{
  "train_examples": 195000,
  "targets": ["order", "family"],
  "num_classes": [18, 218],
  "patch_size": [2, 2],
  "optimizer": "muon",
  "max_steps": 7500
}
Rows from block 8 of a small image classifier, named by matrix and row number. Rows with one number belong to one neuron. Each number is 128 + 24 x the weight over its row's rms, rounded and kept within 0 to 255. All counts start at 0. Numbers have three digits each.
After each neuron's rows are labels from the 100 images, of 14848, where the neuron reaches its largest size: "place" is the part of the image that holds the peak. Only what is clearly more common there than usual is listed. The data: photos of arthropod specimens (BIOSCAN-5M).
# gate: MLP gate (model.blocks.8.mlp.gate.weight, 256x96), inputs 0-95
# fc1: MLP up (model.blocks.8.mlp.fc1.weight, 256x96), inputs 0-95
# fc2: MLP down (model.blocks.8.mlp.fc2.weight, 96x256, transposed), outputs 0-95

gate.76:141135123130137149108066152133106117165102117088122157145140104104153122078150146148146110125145135156141131130130132175135159124107104091094135178137151147163139088159131119127141100152113132072147115133144142132119143152095090093095107125165126148153112124121089073105118152161135115119
fc1.76:136160103151127154109047154134089155142121110102132121178126108126119071093129163105153084138102123123135181137143116173136139137124122117118105153120155170131145125116159138113115125132161115090155100108151103128149127153118087141121125132161127142137086156123133096134093159153110116117
fc2.76:137140149109144115116103122112134123123105137083144140091131118077132138146100107136150174118138136123116136116114160139168170065171163114100135156126103189163120105101175110124090140093125127148094149122146103179126155100174158135139143155132121130127107121104122110128135107109130099107
place: top left

gate.166:207133145165167161144122123120143132125154146177132116096124145119097150165101119148160102124125119101126136118104154129126093094144099153113097138134158101119117114178121121116134151074126127124115119129137113145137125162132123091122141163141081121103144166117121111118100106096148189156
fc1.166:152150144108167150075102128096163137122132094174137134080111141129106162155135118134145119168126151141084124145135115152148123113090095149163108143131147081148140137189121136148130149105120115108158121117145122094175125151148107098103142130101085150114135165111083141136108112112128126105
fc2.166:164097137100135139142130166134135129092111106091124091144163127150149124155112140113090136176146102164082139134107148103128173098139111087128111120117136115136118101112155151150079121119142181135184119115112126135113113143117155083167097153116093141126126126130111095158113138180140134140
place: top right

gate.34:146095112107119098133154136116116131157136103114122084112114147108133118107133094150115139127093175127147130164139065135123129155138171149118166109089106138169100166135154123144140157123141110102143154120067146127139125104125156116097087096147139121089103178118119147178109161139126120142
fc1.34:121143141133140132108154157128121137134106149113140092119168087131059122154130142099158110074111096142116153075145133162141128122155141114135112137137098149124115132137098127147140169167119123116125164163122133103124177099078122073089120121117125158124116124160121119164150111174125157115
fc2.34:171137126110138112150144142158168153153103123113101154133115138143149143122154167088114117114126115170101110113141134124099140112163167114125096103142139119162115108107108138118128158121120158142115113125100113142167069080102136136143111126169099082111091134172159131127107132114168162077
place: bottom left; bottom right

gate.57:168167137119150122131125143136083094132126110128170127178125133137160130144154126108119123091173104109135101168152084126130155115128099092120117154108133119120093134126115193108165140170108120095110139140147129141125117109144170123106160148145091099117128121150112132106114093095170177138
fc1.57:188121159129146147104138131094098138112139130123131106112151135121130157157154145132133091093142124108114114187157118113102128124145092112123093172165132141163109084148116133108127122164148147088139130148109129111154116134163151174122146125131099092134126076132090166107107120120178140163
fc2.57:155142154130102132156170122131117121123112136101121130128135137138150095138111148109157131144121125110107146163139138144138141132109130113146111109176079127116177105099146090100098116164156162128111131091168146114117167109138141096153135102144180144141106084105104094129161072100149139075
place: top right

gate.10:149131111121106161152136136140114162146127124101119168108106168183191142105153171153064149128111103136121128112137142115105106149092148104102084118107113165123139130108123112116134154124120120132133195110102111100105123151143109155141131096139131143154094099100129079117136148140143139153
fc1.10:117125106127110167148145115157115179117103133107112168136112152139177158104109147166097179134095089150124109096131116109098116153093153114108122091121150130174149134119088118128116140108128134127148176096151150074121130128111099131148148116131124135159069132090145115143134141116164125147
fc2.10:147086150138113157152165135138128140155149122158116132156081145110147166107178115105099140089112167146100108123127143149115141136085150133116119139157131113120089158155163126137082107146134084154097126102111130153135088101120112099090161117180125111162126105153141119131100130154101101124
place: top right; top left

gate.138:147110125136121130130125129143150143153130170101109139119192135113106127136094162134130116154162147145106151145131094139131140124132089166129046132126124159121130137092094091143135091137113174121149077096108134137126132157171114124127125122123145135112106131177079130109165125082147101119
fc1.138:161145142175126116135132124112143152116105059149140113133096084098145071156146124118104107111131115126123131108155171166094161126171112116138147081111121105142109112142111142074127125084142190129138145142112150126128120126119102148095136146165156148137131139114153116148122163092137133128
fc2.138:143124124134133125144111122154126179130106064114141137132146155152130114122176149126098105102156129121138144094115154162130120088121125177150140139140106123108100097095119115123097143121167138139134093092151132104148094114126151122175120143169080135105153174158089151106124116146089150093
place: bottom left; top right

gate.155:137108122137155123140120115159108103152148125063104126078116131162140144128125106145137156161110107160132061139140127092101107141114133140135141148084101127126112103091129115110132119139156182146176106143136112146139130095155123124124112093118092148155108158171094149172129149102152152111
fc1.155:126092122147184139118116116114100182142126134141157134151119121140154140134140140086131160071164112120114156149123139149086101102173123110147158105138145096112128141142109063110128130145082127135110138131105121100168106158132134097159132159112136114127122125139166134103096161160076139125
fc2.155:104159098167128117154081161120104169134171146166117159122138110145156135130091094130136139102106113120092116144123151122112110106100089115143159121122091093151102136141131137146101156133126150108189144185163088113148119095102157149131127116108140123150166097144148118107130131141098099121
place: top right

gate.180:147127136128109131106107107134166151140149116142117152120078098092101124157151121146133119139117124146114123105150115097157153133162131094127101108122130138121151093123142111148128158112153176131115147105137098151186076136136129109148161086097100123100145142159106114057180167133119158132
fc1.180:104117115120132139143141120163138101136156112098149096127180140137154120102091134148120125148135118112118145135125093174086124117116149175154160145129164128170080151112115113106158091133118090129136120118133144124094182122128165131093124163146133132170126099094125132165101103070113101113
fc2.180:157156132102133117138160098101084082108128125078115097156133045100108137125147136142095121115156167133132132170122142096145125110159153103119144098152160131179135147155110126113148137164116146144095115142103122146116182169128099131104137127155153134130121137099113152142120130111129101116
place: top right

gate.110:144142127122060122135112126154124103109172101141134120146123158110107140159118124118132093129095161091128122105138190115136124158146135148102115150123150136106108135140145146070130167109121123137125138128098088106107144125119120059130117148141151169163134148128124063133129146177132132169
fc1.110:129081101133117087155154133120129108127137075118114089137145133144154156157114144103157122112122100151108178101137160104121122119149068157122163160133148146148151186148130115150113098140094120110153124131130109112101131103142134104150134160130133110176153164108086090121134120135156096107
fc2.110:168185157133152137135088131135129107122165151082097107135140102153124110083101142137176148150108137162121126151132126117122135129078138118110106107089117161154116139125134164118140123125145100116142149110132086130147124161087150159097179137135161130122132086098134116121098142139078139093
place: top left

gate.158:136143084158179123109120132159128118168108115159098148113142101120140112128107120148116154122160184150136111127112125103126111136140101125134114140106117117082176107146130157083146129155130105142082071115145159110110153152123171133168168099104157140100129118108110101127131095113155100157
fc1.158:110126141117161124133133129116146124105118143121166142124112134122150110142123146129134120135100073124138183144123135109104122122108156133165124119142136135167079161080121119133099122094151162101173140148122108183140128115130072115076108161141088114152130177155099184104114133127109129100
fc2.158:186131164120178161077104085117137124133122116142133077150148102112127116112142127124116117098145099115152142132127157163141141097110149126120108151114117118112120117078107097173120156099150127115118136131153166148093169093141181138131118123117179131112110139116150138085098128164113136139
place: top right

gate.169:155124127116167142126136120154120141106126147099095136117097140151103182121159109119132115135143073154096102162143133132116098147150135098151105131103124152162119107177094151082136111150157122157118098123181160104155150132114141120137134095122145111138096132107112098128082147102182095149
fc1.169:166124106145156133108094136170118151087152101118086122134114149125117182112175132132136119131113074136138143170168121148118142145126137112155109144123184150123141114161134138158106142105117098150112111150101156141136126095127148136108130130116128112161130109132134084121097111081142051122
fc2.169:140141103126136140118127137118122140175110088148155114112132113135115112085080164139101123133106139144149144111114153106127126129167098096153169162122091140112093133112142135110143125123135157142139099148082186119135122119072147153110158144139125132169087150181110137127108110127081167093
place: bottom right

gate.125:130092145142103151152121136127149123164114132129107128125065120132088094141084135138110113102144096079107144085152161132135139141106136143129117149102125122162125108151087120149188153158090165111110131131106128127150118160147135133111140124152130160153120140085100162118073125181122132154
fc1.125:117073169174140157144131143127142124162111100123132092094089126115096114162113118137118149152121093096092155078169103151145153117125146123148097136109120092152118117131134152135162117114128146079122141091133163136137141135122150141147151114139131126160129141097081151150100115164073153140
fc2.125:153148110114130131113125162106088098123164129151163130093149160104090150076101106140121111104140124121133113167119112155149124124087153150164166133125101111130110177093157094154171140130108137091152107115088138121130131130117166187156107145143116127114090153126121162121095102133148124126
place: top left

gate.146:135106138105150132086105112144165108129122110083147151118132093143120123160150138153164142137136175138150113129137136160166082156165134134115141112142121077150152143125135106112158099106131103155147117129079101138089110078103109161163177114150149122111145129136132095142120080107114095112
fc1.146:083137118146123125086165138114165136104136146126108178134114167125162140105130102136128153106097134151124110115122102140115102148133121161134131113114164107191087122115095121122100135113133110133111137131101143136138174103125155159153133109126157137169089159108118168118041139110112139132
fc2.146:239129110152158140098142128113150166129112094140119133146129122128163148123101080150139132081105149161116113163113091084124114132137176151106136142124125130130121128141135136103101115131136152096141120178114112150102093109143140130151151078132133153115114112118107124123127100107148117136
place: top right

gate.8:164180100105146151137130102130159110133103174112102119155117147138187149154104138137105135140140100130107123130161140136102167133063127140108157126134149088121146135148137123132109118140135086136135117125161125078128098110126146072097163150140126093112117107151134122104114153099152075149
fc1.8:156141164115139143080105131143155126103116132099140101120169081153160112110080106155123101114125122136149173148119103136112148162146114107159118125139141168116087148085144088163147136120148096130141132127109117123139111147182094110147103148159171124119111114106151127158153152096104086127
fc2.8:163118131139137151132121118123155148126163107135083120138098136097137161118103118148147161111136143108110124156104118096077127100144091093143112180132165117120146141151102148077126112135151150125199149154102106124127090135117135122144118118117170142091127149146134095112147166134117139063
place: top left

gate.187:124129125125123125081131149119103145141130139142073132110126131147174087181113138136132126172129132131146095160118089139108132101135144150163127155134162110142105098123138100147132120120204113093135132144078123101102144109173105128108159128108120104177130114100121173087096134138144129135
fc1.187:144150132124138147135117104160114149096121140120174086124123160106086166095144121100148124121129091100114141126141156164156132155126147119119133111110092127121132177109110130107121139118089109126103130115201152155162101159074132121136113112149137164075114147132166093141140131081122143137
fc2.187:075111116142177138137126133137099143149128129090116101173141092126136165115131130140129131122115157139079129132133177108133102124132138123197144104160118115065116129139147133161120164126118132111130117145085139110093127148115141140157162092148152144104082095142072130116150139126147106139
place: top left

gate.255:169146147125144155176128169107141122161121158143121124117112150094133084142124114122069128192158114152140123115181129104109157122114086132118115105124185096122099138135135123138164127157091171181115100119138134138125107145128090106113144131102111139132104164146148140109138119129119157133
fc1.255:089105112142097085080147084164109146100129105140148115126137112151127207115127131128163125102116143104126109139089144140122077130138186126126136147111115143123154135129098112088102118102147113071168155147118122110150131115143144159144127147131139103139137110150102112161139106095120092139
fc2.255:119135172133189129110148100061102106155172144095160141135140160130139100102178095109127101131116162119116159152127157146144134139139147124133108113142092096106103085117136126147150150132148181128119125148111121135133154077133145132112154128105148131113126076124111086120135102124097142141
place: bottom left

gate.44:151155176086137137119102129106131154143124130100110114127125100110088100121130161096118127105164145118156061116124113147092133127130139151112145074078100168096155150137151162159171151142125146086177150138144111128109142086149168103143111166101126118139132137130129136142120137108133120118
fc1.44:137141181135110141132120122133110146179130122141124101122148111139083112146137149100089151144153093127153047158115111158114179129150146127117132106090104125112154129162115128133189153112129103110139129115117124145123153144135163108101095127125142115168132104153068160132100107117128099131
fc2.44:144128119181105136169106151110117160149132149130124135147147090152079141156100112116122136132141074131129150120141133096144167166142132088137128094142110165106147124111100108146121111160086147106092177091141103138117137103127152102118105124100141156144080120138143179145094100157135136115
place: bottom right

gate.1:142147149126175138110168086112187136142223090141128145130131123114094152147108112099105121127103131169136157104165153111150105122126091135139138142114138143170117117125108135099138126162132144145130087121106133084144114129125156109118137122123109139116154135080096132084120140107149117110
fc1.1:115136116122135114137102140118107099100119158124150084158134109162131120104159147116128138110099160130135131138118119156120099103157132140148089081127101118131164161121157147138092133111136120124073124122156107211152127069108143146117161170147127088136138097155112144163135107151114126091
fc2.1:108116157133150137110141130119140118176152101128170109089125077145138142144134136148164129145077126122126119134148179107095137103150133127087137105089082118144158093178126110116113136120174123156082090137139149166149129141129145125116123128107122119148100103131142121103098143169158135075
place: top right

gate.162:134143115133143132061128138134118152141136138169150100109153112135137097141132077142148161118140130125156122146139128087111090144200125089157191125114134102152120108136163143158097118113128099115112122122155088111118175141117097131132181127129128111106110148102117098111131126118081154124
fc1.162:139109157107154147150144158097076112138114141098159148160169093143152158100111124098121112128159081175083142105144089118127138119127148125123100127130125153149124125112098122135153137129125122143134067171089111180124106141170135121120114091126111108157172130126129130136146131116160157092
fc2.162:167103157139103122061132162095101103111129164117116121125111082103124116136124164123153132129080163150104130153135108109106187120154130121134149147097151158102131113139125143188129154109126094123152169098135140115129079169126147105129116112135088157126158138109147150130127116127147110105
place: bottom right; top right

gate.5:144137120140174135179135148122113159150168153153147104113138129136122136139100123105093135139110061111149090172117124127141141123110071140121140105130133119101087147164096133177124140107135145089159102110103120134155106129085113143131142166143116136181113158109133112120092136085110150125
fc1.5:124146137130119137118060136097127181115104144081139121119161139102179136151148122103121119122104069121112135151095127114162109122121100135106092108139134101140165203160129103145135126106149179125120106137151157129119115152181143110132139140121125086153134117116102118137140090129127141149
fc2.5:087129132135135139128116117153127114133128131103109134159144111144121094163152127153153143181090122141115104119176130119165095099159149148122165131128152140145098150090143130139137130151146123109160071145117170127075113139129120178130134114074080163133091115134124132084118134087116101114
place: top left

gate.84:139116155120086112144129122164144134106134105123138122105116083064132104137083124116140138149158144107141141115154178150135111115144109142186172108143168104096113156097103158108129117105106154126110137131081122131131138101136134110106132152112146148174114135113086140137123107173091154172
fc1.84:132179089127155188133176130128094132168137094168115108156112146133135181124139116123131115141121152101109127094121114129116134147127106130095065121100099183138121096114141147144107090129135151129116138132149116118139138129146101103165162161124087090133148132118136113147145087138101143098
fc2.84:124145131075103083130121137105104158122124138182134131121121153165125148130130131102132124127096113111103143112165121118079101173106177147150129129117112104100129141171136152162114149149136131151184105146106143156156110108134104099110128083163153160152152089103112116123076113146118123142
place: top left

gate.105:154095122102094147164139151133121106144134158146114153146125114102138115165116109099127142080093081158135097131142133109118107129104137102153120126120144134170112133088158120141155110143176107172097160154126160109154155114125126120099119155154087191078098108145121116131137139143148135093
fc1.105:112143149162132133133127130123107146120116113143117129124142074119146154085115101150092130190150109125139131132155101140157148083120119178114152122152133136088139113160109138093086147138112140116132100094124131116115096129122129119149106123106202146183158136095149164124101122073131122112
fc2.105:140168155172124147121140181128148116132108133146155124146157108149109096129089119124154089125130059161095116152088133118126144127085132124133114115121163134133148100130123159106142092106117119125117138124159133087120128104172123117120166142096134131175109135175120082122133138073125136164
place: bottom left

gate.121:179118142168130086157104134059138114135157118117096152137162141132144148128155155159143139136104107185101162095148109158109124116123126095116148109142092122108132117122110157099126131098157089133110093135125102119105143104144157122114136141140081161155127092147095156133122126153111132173
fc1.121:175118154144125106151097122072118092120162113137101142137185119136110149118173140144151122119119097137107141102130099144127082130126116128142187126132114114080135137135115144110129128142152084117134102160138132087096128092147161142120128107174095172146137123149097155145112131134126112183
fc2.121:161139128138089118137094111116128129090156129106167109132085087123115121125092105072131148104110119162126105169140110104151151118131151199098138153117151148139167128100132128144112154111138109126134079152161089120112107138145114171106136159124142174129139123175108138103108139156120117147
place: top right

gate.131:126138118136132092098142130120088110130124149132143161104140152127134126154130091113114145121119125155152134118143120136129112130159155110123074132163090173132122171108141140108062124103123095120128123104092127122116102144146137188079134145110120132155120167120118202079116155172112131143
fc1.131:136117132157136131166132091129097149134070136122092112133126128090142154124181147166131136093083101140152125109168140129111134129146173160080157106115127114133106112121103141146148143107110088171143150162171116097106113174115103120124102135097120123140173135152148138119122102136118161096
fc2.131:166120099132113128093098107146124109122121160130114143132155097113181162107163135081111120085164129123141160103129182139148145140071083143140148132131103128116116114101140135122091129127133157124132144129150180114153127155148156115080062146113095128140136166140101118112119134131129154117
place: bottom right; bottom left

gate.94:166101159040166126143087166094145106155097117111142143107088159125128128162109140115137115082143130101166120108126124133128148139146121122144139129136122135110136125112140107146162141131173127141147132135093143131185149101128118163103136144125137104135126152136099132119132079070090106139
fc1.94:096138123111148107135124141154125133128156121159105137186153133123099097092105141145121136101142115150131118198128125145119152130141141144128112173106159088100122139131109121119138111086138126137089151145126098143154137096125150121094091161068096119127168183124153164101115112109161099128
fc2.94:149143105117142115117144134112174142108086195154126115079143152147136082100100171107158101101111127080134115145124099145149143104133139144115067132121144108176156126099107174119140087156114139109114138150153129125155157101134144113140120122125114121152125127125113164156170102117119115111
place: top right

gate.19:118099094134134098094150116101121129168110106155121147165129183104120135146148151153143107138168132145174135172129113119118098124119118079110133149163135137135129134132118109177131128149139126122117105131093138138118150130136124093111150128125094133154177063136153116066130148115087087092
fc1.19:177090123117138147149083136149153155095120147131101066101109119173147154085104148117125141116152094106119141114123100144153143104129124119077145126122105146122141156117122159102106146133129136132121119111107109078118155129100161132150136123137172158083151115159091138165168146131139146166
fc2.19:076118078132144148168136144163112140171129129138114125153123134108118095066122098131144151156132140126128163145136066122137172149129155097107131110106140105136115101146133137163141142111169156104156111128131115143124134118117171053116133130129182107119132109109136150083143128126120120112
place: top right

gate.111:144123112117119144123132133139134116093144138139138129125167136086145136183127087098162100066139131123132144104152115128087124162181139128158090122130148113094105135103138128140096119090116097166097136127104163131154075128124158134114153163161124144125128147095141197115112125158129136109
fc1.111:124182136166173147112120097106121144141083155105141135084145121081123132107112140167140088130122101081157140108123103077155132100113149143130181103131133117125115149145099155169149117109103121158146169136113123087125115141105132112151120180107142121157152112137091118108153138115141121123
fc2.111:121118166134126142143130155143114141163114106103102143137122133162102114102146102144161122134101125110125112139130152112130143143158160085141111168153149061134110184126119086120142154060122164153117119127102087156114141124135164164111169115133092121156134123115108074124113144125115140094
place: bottom right

gate.179:134134078120108137128163119104126144151130163162093151067141171076160115116092088140111127149132135170155124114091129115133132125112138114134094175158137155151157095098135140147131100132122133170151126104119135122160129173132168113102149119108151115117113099076147104108128138130108097128
fc1.179:104125092120111135133155092100097104167146125156102136120124151084139103129097095134136145122118156110152081174138128133109144136100138091120108157151142139130153149114131209099146111123136129147139098115103155158174147126122143123134152124093082105167108119090127089130117158156133106152
fc2.179:123120105155158101161143181135086118136112104108144158125133145122156134134107084115094124106145160116152126147156071129150142138160141111113090118114148157156117133116102104122120130099159155143110147135091077116141145115064111119131151165131156121097120138081155169119101137140141169125
place: top right; bottom left

gate.152:129100101148143183146107151118076161113084123154142085155159089134168143107135137155164129075114124171091115115132121155091107125135144112128114136143127127079139151124164119108137145123076144147143138128143122122122101140082122155160139150157080149115115155129101133143100143141153132115
fc1.152:120118088156121164130108134119073166114109148141146082137144105168157129110124081162139179077135165162104125129118142130109137132116154140120153126142143131073158128136150095104134119111106118157110134148127140129137094137060149143114154147144098132093152164113087122147111138116153115130
fc2.152:142117143111158076123122110172131097176127105112109122109152152113106153130062107138110116132179111119091140093117114168125162133122088114105121119109114127110150135137124161166164106133141135117146089175141129118144093135094163104129156109164132127124130135156167100159126164100110143146
place: top right

gate.69:137181152130123158122122102100127129146143141118105105115145132122146112144113087137178129179148105100135079154138102132128096172171113146110128169122131125152169104110146105134140143167154123093100096120154157105123108098109128096137094136141155084124116140141122064162138095126108136128
fc1.69:156080080152142150141107116103111108099104141065159156130094105159139134144123184103095113123105115131131152083157135150139148095124142114126151127155126114095134122169130133121159155111122150124156170115074121150107143137110099144149106181153113124130157123115105152113139148118157109143
fc2.69:072145127157138122123097111124173138109084134135116154121162136132100123148067083152142136091105159063139133107111142091116104167160126156171109114159113125146108115143126112154150137130144125161124104123118143137138139146140099141092120139087161142123161135113164099170114140123110159124
place: top right

gate.38:179155124093092134129145115132113105110078119135115153139106185166124205108157133105135132100135165075107084132140117114128122078107123119132113125119144144113138123131139132129167129125150118130141131103151124164127207110123132136125148140118156128133099115131099134127086123140137083137
fc1.38:173176098103089127087133127094104129116100102118116156164121155172111198113152108112121123123134150049129098143132126121121101101121121112100121162121109135140112102110140149140137154111156126144129127113139112125150166141120143148143150120153179126127092114142093144175115125116134096150
fc2.38:104146147143133135142086126152154102154123125134121149105153101108133130147133174113133135113119158057153125063125136125138106127137112132138163078104144188119166110135112136101126185152094100156128093120124146121131145138121118116119113138123107166099155149175140130128105082109097113145
place: bottom right

gate.67:135141179111126195175122118098124130155154144103139145130134115146119136123128127117117124116128127141131130085137076156147166115118110094115147095111119117137109144121144147109150123154118162163085091082085141121147089045142124135147110152134135112126169132166141144111135100152111111116
fc1.67:125159199114098177147134130117121112157150155103156178125123108098143150111113130113129107118126099125127172087161102175138143115119095095143149095123114140096116130133135148116130119119106145158068118107131132108124108062167121153152097105126149149110167119164132124135139103140136122132
fc2.67:111187123136123106118113105117164133143081114089096166129092143140141139100161156135089135157145101108108136128135120121130101125132150170136131106152163099141130131085107201087154137085162128115118100167114079157135149097120124114150109126108147121151145125152125114133146139113116113165
place: top right; bottom right

gate.39:137126103117123171110105137127134169122076137151133144099175113111179132118106124119144170123129121154132108172129121177150101108091129116134091075131165116156068130103111121141130137130151104100140130117125141153196098104132151121170137117094115150141128119096119146125139116101156142111
fc1.39:138149150113132098136130186140107131113191100121134108146075148130074121131142126169107085155126139098104157105107154093095151146153098139118129155155088136133141100119127128093123140141103137138087132126116138111093175147147118101121129159169139153121128141174133131132091151135099122155
fc2.39:123147142108095125086120068127122119157158154163117105141133134124143108080108145125108155112134167115117094138079136164096119140165123122165132160160117147140126174143111115134124102155180110150115122100141140070099116141137111102137104137161118124129184122114104135122151123114174097131
place: top left; bottom right

gate.102:180150125117132106119074114138161100159143128144097131138161089119110094130130125108143107089155137175151115112113138141122123164169129162119082098140156135118127124144166145132119091167119143103085077081133101153118144115079137152144134130143123099154138104144120147131126153147162097122
fc1.102:113150124118156117126071121141133091133104147148118122135194122127148146121111147099108118100155117194152117130147143145148148097206110151126113116125139110105113122151140104119106112130134174123088071106149120156133153148095142164135118119155104093130121107121089145119167137117135102118
fc2.102:125098147160188148120098143129124097128116117174156137110119147127135152110139111074090120165086133111136143110133103134123126092128107158140147103130122157128128132146112113129109175147074145097144174154148125117114090152164130126157120156105087132076127141102138123163168131126086140110
place: bottom right; top right

gate.96:182144066125145108167180130160094101163128105145089133125120115126127094180136122138142127184105098119127134137100106143130156149129127109161141112116149129157139109145122107128119131133121151108157134142111101157113116089120148112099168137105186134147105090121129111102175107134142097122
fc1.96:148092115152134107164172140151082119145109112124083129114125153128150066148075090110144115178113113124118131114132121152126160167129101146115111144141149127188160100138141109131129118168105132097148147127114124163108125129123145142061151137115157140150136096121129110107177123142138108132
fc2.96:149098114123172115087124146109144150136114118112133116130177114113107149169097165085107181151129155131128147089138131165105094141116126103088129107149094121131127103146084138169107101103130147147145079110117098126101153118103131182110113127164132158119113147141130117124151143146157173138
place: top right

gate.115:214145059192133144154128127127124146124098156118107111107059134108102133101078117128120111145130144157132130123095131130141161082122130130142153133121126156124089149158137135115136142127150132167159133151130140106148122104105114123130119135104134138111117140123179124119100179119143121120
fc1.115:069130175081114084134128147140133113126154150110157173136171085120108102146158157140120133112106111112126125117185135121120100160129125127114127104168127151131153115091107142168111146126111132093113125111142155112080135141084112128172157165136114138143132128124096137125119085178132111130
fc2.115:113124131088115068127162135136123108092190129178192126119129118093113104152176117123140140094120131099143189139112174087134156111140085122099115143119131117131123148136125099119102164164160141111149144100116127110129137127127104123160107100147165132114124149137135138094116128136107107126
place: bottom right

gate.52:152121160128174111153136106133109122122102136108162067093111117155098140145134112101138158145133147110141092117106130107131179086145132105144161103117140135126157154133089108143139118121131103104157115131137146115126116129140132138099089157141121125130109198189065137131154090121153133133
fc1.52:112140131164137164131123148126154184116151113115136108120114136114141115142115138101100170127123106189137109148162126188120101169130088075161107147104103125133146114091124123120145135142140109129122154108122063150122115093161115117151119082105120110108117156143137105129137172088129126159
fc2.52:122089134123154139156126131094160098131106116148182135155118084104138113161077122121126132111114162171117133113125139109129139118133115136085180144166147134099150114090116138134178095109079117133120176123127125121109132162124119088155128132093151133086126175146131163158119099131140100125
place: bottom right; top right

gate.177:130129096157150095112140133148141077124146118148135136100137124108156091097179101128147174071123147130126124075140119148149088135149158120130095180170128136115135070145116105119110154130116093150105120103140139091160104128123157144117141098168100147124132124131127124143119127172154114152
fc1.177:130152172150136129120118150094108172112149166109104105146103096128103151160086111106103093149102112117134157129158111117111130144145089159133185097123106135127120132115176159122129112108107143066129141162123133184116167130097108129143107156122130144136100145086147163135112123107141143110
fc2.177:144143132150135111137123101176147122104084134162130107139101126114128156099161149171118088120113149119149164123126134111120156121135121108152176096110133084112119141071137119169123134094136133116114086111175132122166156114149128093103096179112100134125151128167127161115138092116101162102
place: top right

gate.143:148129099123088166129141111129112141132135122138150083179139134147154145126163136125131090158122125117117085096135115157101161115097082130168165122144110153090111158109143123163103146120148167118112134118165125117103101208157115124113119114124133130136169108107113124130076145131121119090
fc1.143:109112169141101143115147134165157135145150128125127182120133145094116179118141104116107185113091141162109048166138136099110125139107084118158162119150148133122125117117106143123098118162144075124131110092119138114146116160144150096110133112113148099120113151122144149108096105134126158132
fc2.143:182144122106140126105168129127100125165120134105134138118082136122128145144167139132129120141137115126174130139144156151097126159131127101099134094101140085108172163095092144134111169158119109167132137142127092152098112087118091147157114137130138074121102080104101157139091152127147148128
place: top left

gate.81:136134123093122152124153156157099119110131115149094141094090127090159131126157110135128103138159130163158121089106115126124107088134102119104137120130104142131124145124101115151145120116133136122215093143118078118174132138100109175151171144147107133104141102086143164164101154122127138152
fc1.81:151152109129142110134078084193164115136148121125124116152130119122164133124108122110151167114121132166143174164083137118138100116109115143079114161124136111130136106142136129125109109134130112148121131155065137123100145139080155148096086111124156151099126123179140136097100150087145143137
fc2.81:183110094138131139143143125144136086138105169138147070124131160119148123179116155133133136095156130177108094115158115168154117096141122150111145111140137106117151146144141148129151115097137127063124102131142139138120137136111115179112095114108135124110068121144149106135110081107105151103
place: bottom left